Rows from block 3 of a small CTC audio transcriber, named by matrix and row number. Rows with one number within an expert belong to one neuron, the router's apart. Each number is 500 + 40 x the weight over its row's rms, rounded and kept within 0 to 999. All counts start at 0. Numbers have three digits each.
Before each expert's rows are labels from the 100 clips, of 14848, where the router gives the expert most weight on average: "strongest on" is what is common among them. Only what is clearly more common there than usual is listed. The data: short read English sentences (LibriTTS-R). In brackets: how many of the 100.
# router: router (model.blocks.3.mlp.router.weight, 8x192, trained with AdamW), inputs 117-155
# up: expert up (model.blocks.3.mlp.up, 8x96x192), inputs 117-155
# down: expert down (model.blocks.3.mlp.down, 8x192x96, transposed), outputs 117-155

# expert 3
strongest on: voice: male (82)
router.3:459482538489533465429495482443516511543450435519477495436489508505563454504500480446486512544471501478492493512500531
up.0:540438496514547527501553516464507480525490478475481467496437458547484513481517490485507486507493489493491473477463526
down.0:534567500503501462445513414535552489470547514520465528498539534450470489499565474466497539471523511470520520526519552
up.1:528548449485546466414474517444508482506533477482471465494553547505494440467541570522480599481503521478575525486469504
down.1:585501465522523485517502495558546534463577488472508479506500507520524468551511483431541446574489482568509432521582497
up.2:446549458451469488490474451491511476506542451560516537537550545445509488506504480470535400565481553470446427525562443
down.2:505532469481488484508462459630545510536541510525452477449505518464520486552468456480453563518547471522466508515437542
up.3:533534495531449474522535539572495466412492551483535519547518505441550418498527508542534435521519449522527545494541581
down.3:509534493458503516516484481506460428476491503452525495468532559538513392458614552519512535522521507411490509515398490
up.4:463446496549565499445543525476515517474607538544374509524504486486478472501472451497519469537502498530451476598480438
down.4:493526479523487416447498502462473525510485491507501555499493526427537519508516514524455588509505456539539520521558520
up.5:516504579535554538507493498531484621548453522483537516464526509556461454470488467424430495502458545471435490534524556
down.5:495476491468510567446485539534520373530471518514510470524501484497438512484442536509524457630580535481532511436511443
up.6:473514540494547521563465531470543481542481439512494546533551506469464544470465502495472539496479432502460519476454589
down.6:429475412502495503486523441534533477495521493457450476463466534475468474444466467503522504485557541475525494482553452
up.7:504475496506475543539465461533527532500487490493498528593500488514539427517408444499528464430476476576489449527492438
down.7:389545470504517500499490569523444535491508488513563582474562514597473580518526480539481512480554451432481531494529504
up.8:512499521534484490488540452503488489529538490504497550563517461481523516474518559522476491563430486496478586514440496
down.8:487412553457519501537431547465554541517458476547467521552462528499498541492454423522560483499548491517558440520551543
up.9:527456550505483525549566491462477514504506501511500462478457488465514488501482389576556488515498453495409541492505485
down.9:526541505529545476528469481520446440513531511475506521462504514482504492469512504496476489556490468412560530417441535
up.10:547493358477530493445535455466433508584493544491591522495484423482531511549541473450498510525470498532475488499503542
down.10:479473585529484559411505519479472475497471536424498519453503527528493486440506482452471464484428477495476504499474555
up.11:533519456477555465466514437496536442514519499436463491513456529491517525500484514508460516513490549494553456460535447
down.11:505382495488472507434535480484510484546564531480492470423513479459489510499466523461486574564473503475503542545595484
up.12:437544549458541535481544481487509552502501496443484409541487435591519507506498467488471509522498549455548508615558486
down.12:504436559521496478493486453462480532528485474547514531452490454453540496469505493510470499555505531518458549492520468
up.13:575491478523485477480533480549542481536469449541467550535435519548470516467498470462510516464462468501516491505506512
down.13:548509514483462479469450514501473495516493453505547494536494468466483574537480461480508545477405432515532530488544513
up.14:491480484504508480510485536483561560496478438510568622540516452414466519502485476453578540549501494514536511533494553
down.14:495448506494512477487482483558524503567529627550403471443501557494498488528466554470446486457518510470451541462474485
up.15:585480476468486541556583513480493489439522494518460453475449500517436476389511446539476515475411478461515535498537494
down.15:452526503525526462555457494505518518527535504537523494481453491506536488448505510454518421507512519593537546416533546
up.16:456468464526493576511459541456438481586546492512526408511469494472558500495464553454529469470528496427580554474513514
down.16:529604428454501511554562559383529526497540487493498557470500488455515580509534517556486465495497532528489506574499534
up.17:494513497505485485553514481527585514531498531538567572552451471522438562490522615530451566506478539531473476537452516
down.17:514522459551509518507503553501465605493421417471506429560546529443446493448480484524491429495489446480607472448435542
up.18:484496466510484513484500493484449455584441486487557503540526399476558431544446468481461558497470499533511455527479507
down.18:513419513496503442572491446583481446527410496465442498495568474505415496441539492495553546529538499526522481543461437
up.19:513571470470524473551503461492490527472434563438527590400482497570517533568517529587500462524525440483528503444528469
down.19:491487497528492470535541597485482490570494510540468483520506521511537471473518470478473510524455496477515539471512506
up.20:478551535452421434416473425542546501523545479541606551571435575472549469500473475456480537503451514489464499484492488
down.20:490452443569487485457472467471444498505544511528497503521531552444410579462465510539485513534562517520564515483487557
up.21:482475437491519578540532497521510554491458529499502438571531543531523468475503456503513589464528514478460461538458499
down.21:470464475539551521454421528503500458538477574511446477539445481506476484519550597476494526481450493508511552615411486
up.22:481548490487476563559479434447491471500493489489522485508500580523494478458514535528574512548503506523530464494493521
down.22:446490512487472420478462514493550507547569579573571497501495480472535563514429541490470512522485515439504452565566424
up.23:558544524500473478498467485475554506484544549427504499483498477519513504462541504511606558452534546389547466532522438
down.23:487538502488517443572546480514499476504552482509434539527486453554559456511430562517493467531510453529504486499470500
up.24:487440523510462474539467468508464556501512493548479477430485425507481449495594517469503514484479549550486489562528521
down.24:457518501456504543478505497490536503392466502496509471489441573416538515540472545558530436512494454438520523448475442
up.25:493529469526420515485506480476469470550529537492515458547478506470552494476443542514462470491536496453522487565433498
down.25:515494549510540450542513496468538449421461400468442609491562476524512525480528488535502514488445573509456561515469505
up.26:547503472552497446438498533511594510482460491501548548486497533473466481510523486530435473525494503488555457499507423
down.26:478458536497539482509429477457489426483534582510433530502490488529526520509472514507556535564479538520481570495502552
up.27:506510506535480467395526495451467512482508500500551490509440585440451482516537512524536426479488438563449503469542480
down.27:469503444557441531529523507544482496515486489476391508488513509472573551491508527548458554469521467514429477537469472
up.28:488483484474517559480468525359478532517541494498534506519546483509569542474544515542485506436540555532525436497430557
down.28:578552499454482559550476519488516532511508497524528561486518450533407495529494480401477467579418474503555487500588571
up.29:508462435489515449543581477445516516466470504473535441569473477493560426448531462486479442508469511587522526448513535
down.29:534572467528505512471455523591495513494470388546486514504526553514478517499525455545532492533528460486453468540480525
up.30:514457518459517626520516517531519469426439452444493491484422516520420531491504465492480481522440520454481460428486478
down.30:484504512541525509553483484597531566481489519540547483495545504514494555450472502455503498537520457430510525490433545
up.31:501438546505465548481517465497393573535465435512483478481427477520500495511564458535573518452444436564523493537526507
down.31:584560448445546450497446484508485464449496499457582478486517540480476474523537511481511532495552572405549513526489434
up.32:494521470536513489508489429527399486386480466514474469550527500534519562524403508464473564574444508593536518536471465
down.32:452528501581471511449505478476458508539469417577519490485511567500559453511497495581428466550527477506492482477473467
up.33:502507468460473481484512535477510444503508515534560476473454423499446476488478489542462487637468417527527499471523495
down.33:565514509492553474481512550505536457437456487512472433500422469487468461505478488466524526455523523482500537486463529
up.34:505521540495529555499537472517474438478396537514504493517486438509479500555462569392518551504407499466536547478532504
down.34:392445533551488485422564505467481540526497531516468524434458497533493495440604543486462500535519475499446489528501539
up.35:550478559493476469497443441494482494526539554519584482589551464485522468468543479487476579496522452555485516511523516
down.35:469506529561525546458495513474495549457472482479496550491492544500480451500500525520508437486497529520576499458485531

# expert 2
strongest on: the word "the" (51); the word "was" (29); the word "a" (29)
router.2:540450502495525522511495495482511542522482484571528529592517521503518505527471494501599514515462534527484563464473465
up.35:479466529467524488543508542476508584559428424489498484518456568477435477484464562472528454496533495431535471528483493
down.35:519498492543515516491503508520496508512524537444544493515465507477469501462567559446509563509436482525462492513505420
up.36:497497524455552498507478526506542396564508483527557543492550504605455543487417513507507518485482528491493533510475394
down.36:554532528592467446497454567554455528419513463472412521464464550450458471514497451510503486491513507503514515502455476
up.37:525465505481527545493455488561482579539405483580437459497470512544501535539467528493494475532483508504506492520519536
down.37:557485495542464533484520533553504495468531429509467428472458548539434496471508479486497503499480456440450487491557502
up.38:505469525483473517441491514464471430481499504510520472431516488575534556538529506390467574497487538523501525401553463
down.38:580518543542563511521525553525538499480511521513490529567445435532495469424498507581554518523503555476506520598489506
up.39:503547487459462450542499539524486451535510440480502532528491533495528509509486526534456526569583520469484600555549483
down.39:533502449534468533530498456455505605532439502484526493489507439570446527462472531513491456461499544480556405490525526
up.40:440536536491442466478575464486475477544483480505504535524475494539525509439428476440507465503445510533526426519493480
down.40:484488471482437506467469572498449460543434521466501501425489477524513470576496553497529520535477445488486506486523504
up.41:512491555535494519498390608520501473569457492518492501522517447524394508512489501565564542532547498552461475561498518
down.41:536511507479583508550534535546506509405574520486465541476498553501535482501467529515459514500558601524523541478508499
up.42:476437518476498529533475566573462539514494464486511519469508434471483504529487453508547556537528547492525498459512446
down.42:520500546429491554450505449513526536469536536497507529520568550472563480486445434547437473490502473471533523452524517
up.43:470488503474477488413479411444482481519490516494513501556530503536481504558538441521451502474491445501542480614565552
down.43:512508515566580433538448436543483484534513470506562518439535533551512549512500442487485495453527530459487561485460477
up.44:457554397442449508514496503436458413548470527455503497493470522458498523510568617475574557532471518450448512506457409
down.44:471453516494497463481532460433489564485579510499527495488460567568503513469474467597471601545478491420449499514502466
up.45:464487448575564434515479478549499454433498519414521460468455524483505468495471499515475476537510536482447454503539421
down.45:430528478447474495521564493532499517392470468523518479536457470530512431503469444525469493507490505444466531513472529
up.46:512505548504488493539564504542530548401530490543463504443502477528478449539530454569480499521434513527551489522406528
down.46:456551483519495544474462521494467453621481548475457466534465524522553530503558496513454475460555521494520550514539454
up.47:550446494428476485534463471530476542499503486499490535538538441500521448460461444488489443429500514432559409570524492
down.47:474485475543518479476541428487531504412481538486485453481485557448482488528475535503497491536473488437480538474537486
up.48:485441520487506525434438542556461521552478493481494532556539491493512548452469516482532535523460522493528577538501526
down.48:463560461494588485541562471466516549476487526525513487494441491526541431536526457477442472458612476516486493497493466
up.49:498450515513442420484529491453515533507475427518490510433515509480481473456465504443519476468553542466531478506470485
down.49:474506483532522509452539563521444484440579523465475495475511509465519436440479520520480496476511537485514561484497497
up.50:517476534436420451570542561523504504526459578489500468450552511455469506453510497535516411430539450516519422536490496
down.50:459511461526510509558502451490501499519554521503499534515527462501533476512533528452489546497464600514496506521468571
up.51:533500494481518482476507553538522495502465425486496594497545490494541455514474629462453486538501542485495570507410507
down.51:457520519495461520569490550474504531494566519450545496489566443516463534518549479463565495442520469599485474502496519
up.52:502479485521556516465519478433530423495577474496565464460499545464515499500481524562526458585504448436442527522554429
down.52:550438538441488502507569457474525554577467527604497473517479522579511505518537524540482515478505536506519511380523507
up.53:521491486525457541513518526507529522551523512575495477478514509447524575527500565563490475499458481512518551463563456
down.53:465559472475408429524490538504480528476468485501529503601487455504535447502558482519474542493527530444562508465520477
up.54:552484482519482496454522574454461552473424424526551456481554526470501452496490490557472528524485513454535496531555445
down.54:471491526562524474477497486522538497438596537477500561520541461525503464517588531459508502486539502535475556438505475
up.55:496504524537497497453465545495492492492484509457563443473453522447453565468500477411454529590496519526561510479528476
down.55:495504446504537485510521547541498478476458490589403528581464457503525496527535492585510554476493472513491436506524560
up.56:545451511444483459514446539451488560507498504478471506450475571472557466522466532470507572440536472542488496504530498
down.56:507531486452521440480524540559510503530547474488483502505540409541518523411538490557558476529510511485567492447427558
up.57:463546449483477573493525471553416539498532459535567470430468531445503504588560437513565427569436543539458602547553538
down.57:570511485532446564558561491508486453511528487523421481567476456507496499504502492533526469523510478525508573483520496
up.58:520458449518470449495514561533451470519517447481488502513548540472505558521524489435506458509444421462492468529528540
down.58:481552518509527441478468479527420467573513531547481551540476517516535520596500459510464475513511512574532532471523529
up.59:468459504551493501450498452537526485487523441475557505473450525505555498500523425484500464538458488533505486530536484
down.59:610511491510468443520482473512494509592552487460454526582571530483495493482497507494502539525478539438490443527412486
up.60:471502516464560518422552473499463493496460468445380512455498489540520520511504440538495412575527526525480493539510497
down.60:478473513507457430548569569553489539446541511549506484515530451530489524509539590465412563510570469496498514490539518
up.61:494447528478551531494491561515459572490482448484465556463458515493464538602539470472423519500537466504475544487430558
down.61:530451526500497469498460487525522463441513500516446491528516392492459448469462475556470462518508564499498506467463510
up.62:489511523545477470492551448551471442463541461451445537558536480442449413516464454518524473524465498439483525538545479
down.62:516485462468507484484450563512459535493463539499503580486449521532562550529533512490500505475501495501510449459486501
up.63:517502521538449460487532485488502522518535499425448607462494456489556455517504495481547479489469520558533529494453511
down.63:474523465425512507521521561487484534528522499530544471570531503480389498468576528478509537454502453457454491524510525
up.64:543527467436487525490533496538523560516492440457486498490566446489514473522524456494478530487505536437416528513535442
down.64:471545568490454518506472518469488456480430507519525467437503521490454527502511446503461486463521487538546487547508554
up.65:458525546568505532502425494466438503442544418486439509607493460555511574529512462545530512465527467500483484513499482
down.65:520519561458509505543443516548523476521470550580528434489535530493454466518454533525541496510448541488471490538505411
up.66:399490518495522556461533549520535538525483477447586553483506500488497547548482476479572458523459484502448561465535502
down.66:532498405493484536513486425473448520467540579503490508540496466490501483525471507517497491518514515455504427510488518
up.67:573501471496540558442461374558501525452440559477487535475561584485533487448527430533539546478476500499529540505439571
down.67:547471489581502425455465523552425453507552492466521492519504410485538415524513516491449496488481524473459490480539391
up.68:453519485530511426483563448421501572426556503526523506454500543514549483519591527497510498482495479486501470450487494
down.68:540465458534531550509539431500475490467487533489521481406493506529578520447535494558538444572475475512455536514483521
up.69:551510441565580492494523463499504544463468446581508449512443448428534514496548533474525492520558515516500587467574510
down.69:496551498469453533502430445564504512497480522528512530473581534581511568532448482480576478544430474549428469525503531
up.70:547531477503462407461411514515507462496476518509548561445497560523516529556525490442514451482496534523474560434506586
down.70:510529498464486520485557477435511542483524534505473469542539488470489503515464584483523482571452566454503532500457481

# expert 1
strongest on: the word "to" (33); the word "be" (25)
router.1:464562508549418543499519500449528464527506546490431488452502493493479446502532526473443456562531469538460472503530533
up.0:499546488538482548454492525471469494438532498469467546491454522551511498448428522526477473508440491500449552500520512
down.0:569493494505593505511521515504547454516568456538488445515532453525488440533414522458503462464559539474500443550498475
up.1:509496528497520469534465538537492535483469527510517549487514530526540394410534524535450561494488514491491473550551507
down.1:470452448536507467447562469487463525441550511513529567464453532520493471477476420453508453534450446563469517459490538
up.2:482519518513496486549447486539530439469483491560558526514493471487415518483557485398496529474544538512490590522550452
down.2:463499501441597520479513561566457547498551533471529500537568538513536528518512476571452476504514503537462525433487523
up.3:548504452486525488481566467517490465497489490467466455439502493507448455490611529541597499537530537464453493514407413
down.3:526491566481545447520440559494465516443493542473521528530467476478477456494460498436437499361475473499556566547504521
up.4:492473472554490467468544549487465483535518482524534458515420512495536529526579457483532455541462547590545494549492538
down.4:560464511435521494548484510471456509508545514530531433524519513569493526518433505508483548508540496482460503438508495
up.5:554512491449510541472491458546498500507553555493528539469479560549419425536493426552469510480457471495452511465494493
down.5:431487484523452488544489545501480518456452459482470516571516499465512491496514552365506464512509531469487518530480518
up.6:466503536563551478499535506451513507573425499484533528442511517592568517487567551456466481557492499532466532546539492
down.6:591570443438451562483446498566505482414582441534438474564534459429428494446424499486536505421471451486550499500486520
up.7:499486520567479540548529498477518506519448495471455469561520445555468502467440434444578479565509523514495547470520454
down.7:501527477513507459510469438470511525463533498502498533509478509473529495491546533488473475475448507539546507455528524
up.8:508460430502509455596535499524406500442484458542520537549408465451516452469477485516489466471446507498524567585427563
down.8:467525501523394525509499549491514482511488577486414498511499589444511540486490558494493499612550476558448506513536455
up.9:498430501459476533470490462460423413590484461566518460436576491496478527505475466530498470602526522507534501471470455
down.9:506514553523497499510452500508523537451469572429452526476545483518488487488549514509515489482489457547489478546567548
up.10:475476474535481573422502437563625477575457507483587461476506458476515525487559473494541533492514510481547436542502430
down.10:477490491517471456510475487474445602528525483474534567475436557535547426533540568473518512507493485514518558513458498
up.11:461513531544553574554425481496497461478460484462494485443515504496465527438553562444527534511502555464547465494539479
down.11:469464468483487438425533417510502502565488527486473600560495541507508566527459429524448550579521484548378495553581514
up.12:560525424503473452569510504495570547538461501577488517583493455471559434525532500459485547488564522491549522443411496
down.12:438471533498466507516528497511480470456495506473550462460448503541452467463515458521489496507448557491448547533517486
up.13:435529420492550553590460530494471431557486543519491483475527468474552521499441500503514505441422497462455478528539520
down.13:477433481484475507487542467495447521531577422483438514513452566499463440522541510508536492585492515526527488512478484
up.14:524570446422489554443555477492497466485449561388474498486490500546483549527411434477445478435468497473514510501512510
down.14:453508511553532471563550589513502516576508448547596524481436422462503508498521431514483546517491495493516424498541484
up.15:542551461510530482465499522552483465522500439500432473515464516564521468489528543553456517520482570550431421516479499
down.15:575549529466550511465436573448567515490475498564485584484566414504524483506540435515527487533582496463514563450511471
up.16:549562475506437581457552501458541513547503427469504500530541492494476519499521554531547440487397473495520493509508442
down.16:464449547473559455510478473602511507498544539499455512490434476482525517521515468462509523470568456519465535548488530
up.17:504485536477505552385457558490506532568439456509582444430499439511501477429510523532515545457538488486527506439488436
down.17:491510536505457491521527466435480461432508509468490578482527559496444506498507520512514548489495499490464469549524464
up.18:474472497486462524500489538458474470504554440543499559449527524544512408516506417426516457538473430491555548498446497
down.18:456536442518484549508459548492418467498452474460482527490476506545490485501479503529521483482503463446531511447465460
up.19:520472519416522521452505510550527526532504484545488560446450506496522445505532534493474470507507472546449461479511485
down.19:504524493496425506490443519480501534431483499510489440509534431506463500460457478538516511555455546494548519512529550
up.20:470518475444477484533533553514457489479464556491408504468528464499503514480451446463490453546421470542538481481565417
down.20:505524525482483434542476448456487455484456485517509480494568582587583466480484497505469535542571515491431518508504520
up.21:473477528532495604495462505571501542423424513506549470474544529566498499507479493523476466487561470427503477521507550
down.21:516445490430507425526518485479432542456553449467532490529473497497545460545450446576523501531468422461411613534481498
up.22:516495520537550476546499483552557483486436462522534491422466504446457536403462544438561486507546584535450490526432491
down.22:535529471481433491494532483549483450493442529491507569531435478547491490500552525536442531482457539520520434489499546
up.23:505483453516491391472456508488458507442486489547482556559530502530510487512545446516516541504567468502456559474483486
down.23:450545482459502571533616529438569479419508526479479397507467493446482510517483568484454491559531557512479439426556517
up.24:464481441567455432530563544420543459533490475527517482445500459482433498526491513513496398471490547525517514506605561
down.24:453538518542501452479521522548466500503476467515456501486487571562542475463514492480491515524533501467491505461430429
up.25:525514570520464542526454552540557436490513464509554566488524511573551564481539472482535474499529499546551536413472530
down.25:470491465460528525459558530481484517536484430486546549530511446625506464510556487601481511524499523537508449447504465
up.26:524504539424569560503436504504429510545446565454537518497579505478513569496432504479467536417506517528521453495432490
down.26:465512498526474469464519496483532546491535408449529469539542496486518521477470515507451504456506461505528545485514602
up.27:489528543452499539546536468493494478556529430567412494457497522481501562507476474539491466515532585498496417498539494
down.27:525564454530512439507555492543476498476510448520578464500429505452489515506519586493437443560505474522462517473451505
up.28:518478491466470478522465477521497494485513519478473466536508470521485521517504606537499468511446506553470484494494500
down.28:496477494525511511519537497502477525546511536473465503539525463436561535496439419413559505532516522369513533449529489
up.29:432578391480484466483461532485431552489452442484496387454496501470472531544503481453497479546532466530537490451501526
down.29:510407475463564599462511501540501477483492510516547528527528496507514514456461526622575456517515518546444506508504488
up.30:516464514501582521422502457496515450490409443466524535492470448542517482441501529459464511560447496558560480507536431
down.30:487510481489506512559507515467418511541520469567548497510578469518478554496433491538512467519535497538483523440527518
up.31:469499528562480506536505509509511434495542505487510448488409509577499501439512465538571499549578485531527469484514509
down.31:472392537513474379528441490587537533558510528545475555497558475479478458553553485500457443472455527475497475526478526
up.32:493471500522434470606469525509515479553490552529469514445458517499458486484517561497488495430509548412530442502518493
down.32:509450521534457451487560426542482501484527482493433514565498485498518590472463493545514431538418506558535467573456576
up.33:520507501515493427437476486515603495487535535499483502463496521541494442476489511456480546490555531454498533594559497
down.33:527451556492504500477490494396526466557483459438527540483498499526480529545485481553485412468501507534469455502526485
up.34:531461538489483456471472469534517544541512448484436487486468514527472516524463422486512514462588539494552538528430454
down.34:537521498475468554497516518513475470465466511505503482521456498491531470489511527477492543582477495486534496498545566
up.35:474447469502506449500543466484501469511463486490567529470458476530458518489504514514500474435449551478478502393529480
down.35:501454524514523508565441444463498533435509535534527462479505491549490494493479522466529498527491506562492435502476531

# expert 5
strongest on: the word "you" (66)
router.5:503541518461434488476496505483493443518425493428524583453526410532563477491469580542451530528497483424535452539492567
up.35:530491561437507467491459530552468565489497518526459481572484547438513477460474490486479533464586435492484536547474520
down.35:485534461467486505535540424522505429504498484506584546506459449504506510512497510420438509541528531573471439560454569
up.36:528470526525426445514485486523545496483484442455545533545541514480542511459477467507479528506493504459494503573458494
down.36:508455488566448526493550551562491446504582526518515481462425466477501405473470574572529509483493499477493542483474476
up.37:516389497553486485443567543534530477541550558468469527494495550495465467418533539439546505413463484461473493509454528
down.37:466552479470477483459552459473472489551525520494427491499477448478479497489534522457453591501478495520496452485535504
up.38:453531470503544490447487491487529557503478509419450460490519486474484483431504484503489492491490547501520521467583478
down.38:523466500540484498541533431489485564525456596531568497486571495495528514496502505470516508449485519402488527511513516
up.39:514485568530489501508539500502484459484536463494578444542548530525472471471531469539457575470532527563584505522534553
down.39:480470476485461507504437529503474559564493562469536479534494549543527508477458508501457444531458449482474454488546456
up.40:526453482503512495520496565458444494441459510506478469513462469473454463482515472475498468595488505502528517564456508
down.40:435497472522445565534481496527515482521533514551456542545484499476561509456459465565518467540508555555489546442436439
up.41:430463492454454511538517471484545555511557519476492547522520537505490577496500568455563481444513507432549498561436470
down.41:530503484498539529506388484512480435442472496535543544498520483535471444537497461474488426526454531458503497413538483
up.42:558491514516485504550431525521554545554441524487470578499514412424485580506491521485463551521521490454534519533546467
down.42:438521544501419544496514544479527481432478445552470499450493559583507466544520561447516438448529458559472496512455484
up.43:512514490510567497481459453503504540513525452517515513446510519466543529468492526530479534502438447591442437487511512
down.43:497530481395419458489449439482502556437498583503518480524487537510504538547558536505467476549588523532509512469533537
up.44:516461491429499438503443529477437533516510440500529463493469446485499460501467517572543513526512493453533571460555523
down.44:419464571513474483519562502480541577512468504492533542539532429542484580492474498509443475467468553448439487528494500
up.45:462463459498527435478514477533500578480512579505551472578451531501515539494430466601531393519497503571481544521496534
down.45:498483508480509631499414455435508509485522508550420539485556505470459457408483505460470503449541550462469525503531467
up.46:513475485557570505550473505507506493406461547558475506503554549509511512589452600527555437574523457549483467482502471
down.46:503466550517466529488542537446525521566509468456525516493453483568461489426578429518513597489459506535550474492504484
up.47:480476488463463522414506550432509448509519485493539515428511602550609474568540508537497495547481419487487493513544427
down.47:510560501459552545556492468515477454502478549549561418542470521470589543478420533445423481452513531471531516458478495
up.48:442496527454552440480503563480467539441450467512542491546520525512558512429470502501526470524542488542513523550586539
down.48:530487517522481540528464510468507429537537490457519461517501482488390520487489436453559494514441432456552501538507458
up.49:450517503445543443531474464565476459534426504502473527475468525540478545451438541490425473563548490551486534500479538
down.49:469524478517443504511541416549495516518516520487493493608474459488483495494484512446509478552461556474459489500467525
up.50:432525519528463472492530468451550427527547503440487539415490551539507479447523468469428427405451480549575492501516462
down.50:544469543449513490471549551618482450526426480465511457538521598522518491458458458515518477511510492520537479492420495
up.51:519474550442465463495473468434459558460531512542491502475547424486549566452524482537472474468558506514485465488533523
down.51:501537515533435555508464560480445470453500516435520479566435502494496456433467511470504460503460484502443488537498579
up.52:517405489521437450530462555476465500503564456585547497419523448525509499454475470549439490469459518581560461516492554
down.52:449525476494532517510515502511492523536442486438502495529465589545496551509575566545551511528593567489515458500506512
up.53:455507591540468504504598468468456502600525531455492445484515473479514532518512491534511459442465441556527425528545522
down.53:488545395528454532542512453429543504454428440498554465503482472539545528529447597507555550494541546465503457482452561
up.54:500480512496448523466481449479472471473455551517548515525467530441514451424509426461504432476548477427488497563510437
down.54:501518491560465519517484531514459499466461500526530502501525533601465524443492490494469504494480585515518500519528493
up.55:498517466505557497450453415495526488495485482473562524544503604585477635592456483562447527517542544488502453515514508
down.55:570520455463490510503517476522488501479440450487482363506496502437485491531511539509470545422458541543451523473543539
up.56:538484538480487506569520486507521450452522497479496492510521518480517521550485513397509471537496517555522574531490497
down.56:522477412501444487515523463477506478521531509501511479504520518473498541463489386477427509530524434498482461462441434
up.57:487548440544520493545498460541440439609456493580450488414459533474518532525483515429483479429481496458456532497568481
down.57:492490527496497531472493499582503548492555477449446451480501460510469468449535533504474463624563522449544502497506572
up.58:481513462497476511536511504455486544490497473447516554525491533467438492511530502450554539484457539528533427470542536
down.58:539479485493489510555551512502506476432469452489410510544531551451500554537411558515509472486557492421507487528492486
up.59:467536445507435541505512479488480538517453536488505479502525481474488513549564494490489510555565487565461472549458496
down.59:489519506546505573407521494536509492518498551496514477493506434530478426493489481537442531517451530487551504434453508
up.60:566515477490507426443538503448465486422484513479457533574458561560451461435536595490527481517484508487488445496545387
down.60:503520558443439541525483497519521532475533453509534467515510549485474509434593532552505555547507497527447505512485500
up.61:513489505458457425512487466514468460556470495573537502509387480502480496500503517476559462468551498451528481433563495
down.61:555540515556500514524558452479427522433464504483498425522495434500538498468484514604462474579503495482466439535440470
up.62:502452469530532563464503518586540468488424469547450427495498500580478475514439487418481500450491506408453470509505485
down.62:511556438579529536587542399465436524481515545482537518453500525547546518451550456516458499470523497538562476524508543
up.63:471494555600468521450515512479478583482526517532447541596490575508445415530494457521499540496455528441512509447529494
down.63:489574508391515385496493520457531465499505504556541486483470391469461536481557596478543465471523460528473452547543550
up.64:571536453586496493622474556480469506505440470497509441498445510533506492491488570447548448547505456503475474511528577
down.64:466471457479464519502467437574538503445564482485510533456521512521472448566504519524427553462465516548449494488479525
up.65:453468534508516501521525559465509513550466454529522515518449517549516485454459531492393482500384457503527545557507515
down.65:532500474512520531498500443492516506452569559437449447426495457504517552555495475563558529469594563484567450459548458
up.66:532517425610521491527454541544532498490528474479482545455474467480529499449475568511447468584506530471476488519556553
down.66:480485552455529540546497485465529472540428431524491510549485489589458493460447498489466488464480510484543491500416589
up.67:476428483524469449560499557482450596493466446445552476521479556467561558558512523566507527507526532504454491427451527
down.67:527509489466528478471445447507551471518517551514490485495526543478507524536482432502542458498543504549579530518479517
up.68:452561418553529518490447531489572464458539481477478485480455491519541433455561547539538527497468535514493494516482487
down.68:501466493515451493523534472555553508495525535443408475569469512508426454500482459546492500502529495515453504457610528
up.69:465474428434476555410515566428556463508471493477502524491549476454452515528594460531526570503564506493546523509583529
down.69:514494534472553445513489472475472469559567485581472537546429547527528452411539522521461506436503479478519497475420483
up.70:468519475539492485559483491474567446600454501524439532486414512519487435515497501515480498503551515484512445481508515
down.70:476487478549492533486504466534416548534558470470509526541448513504467490512436429548509478507453446535484487536524523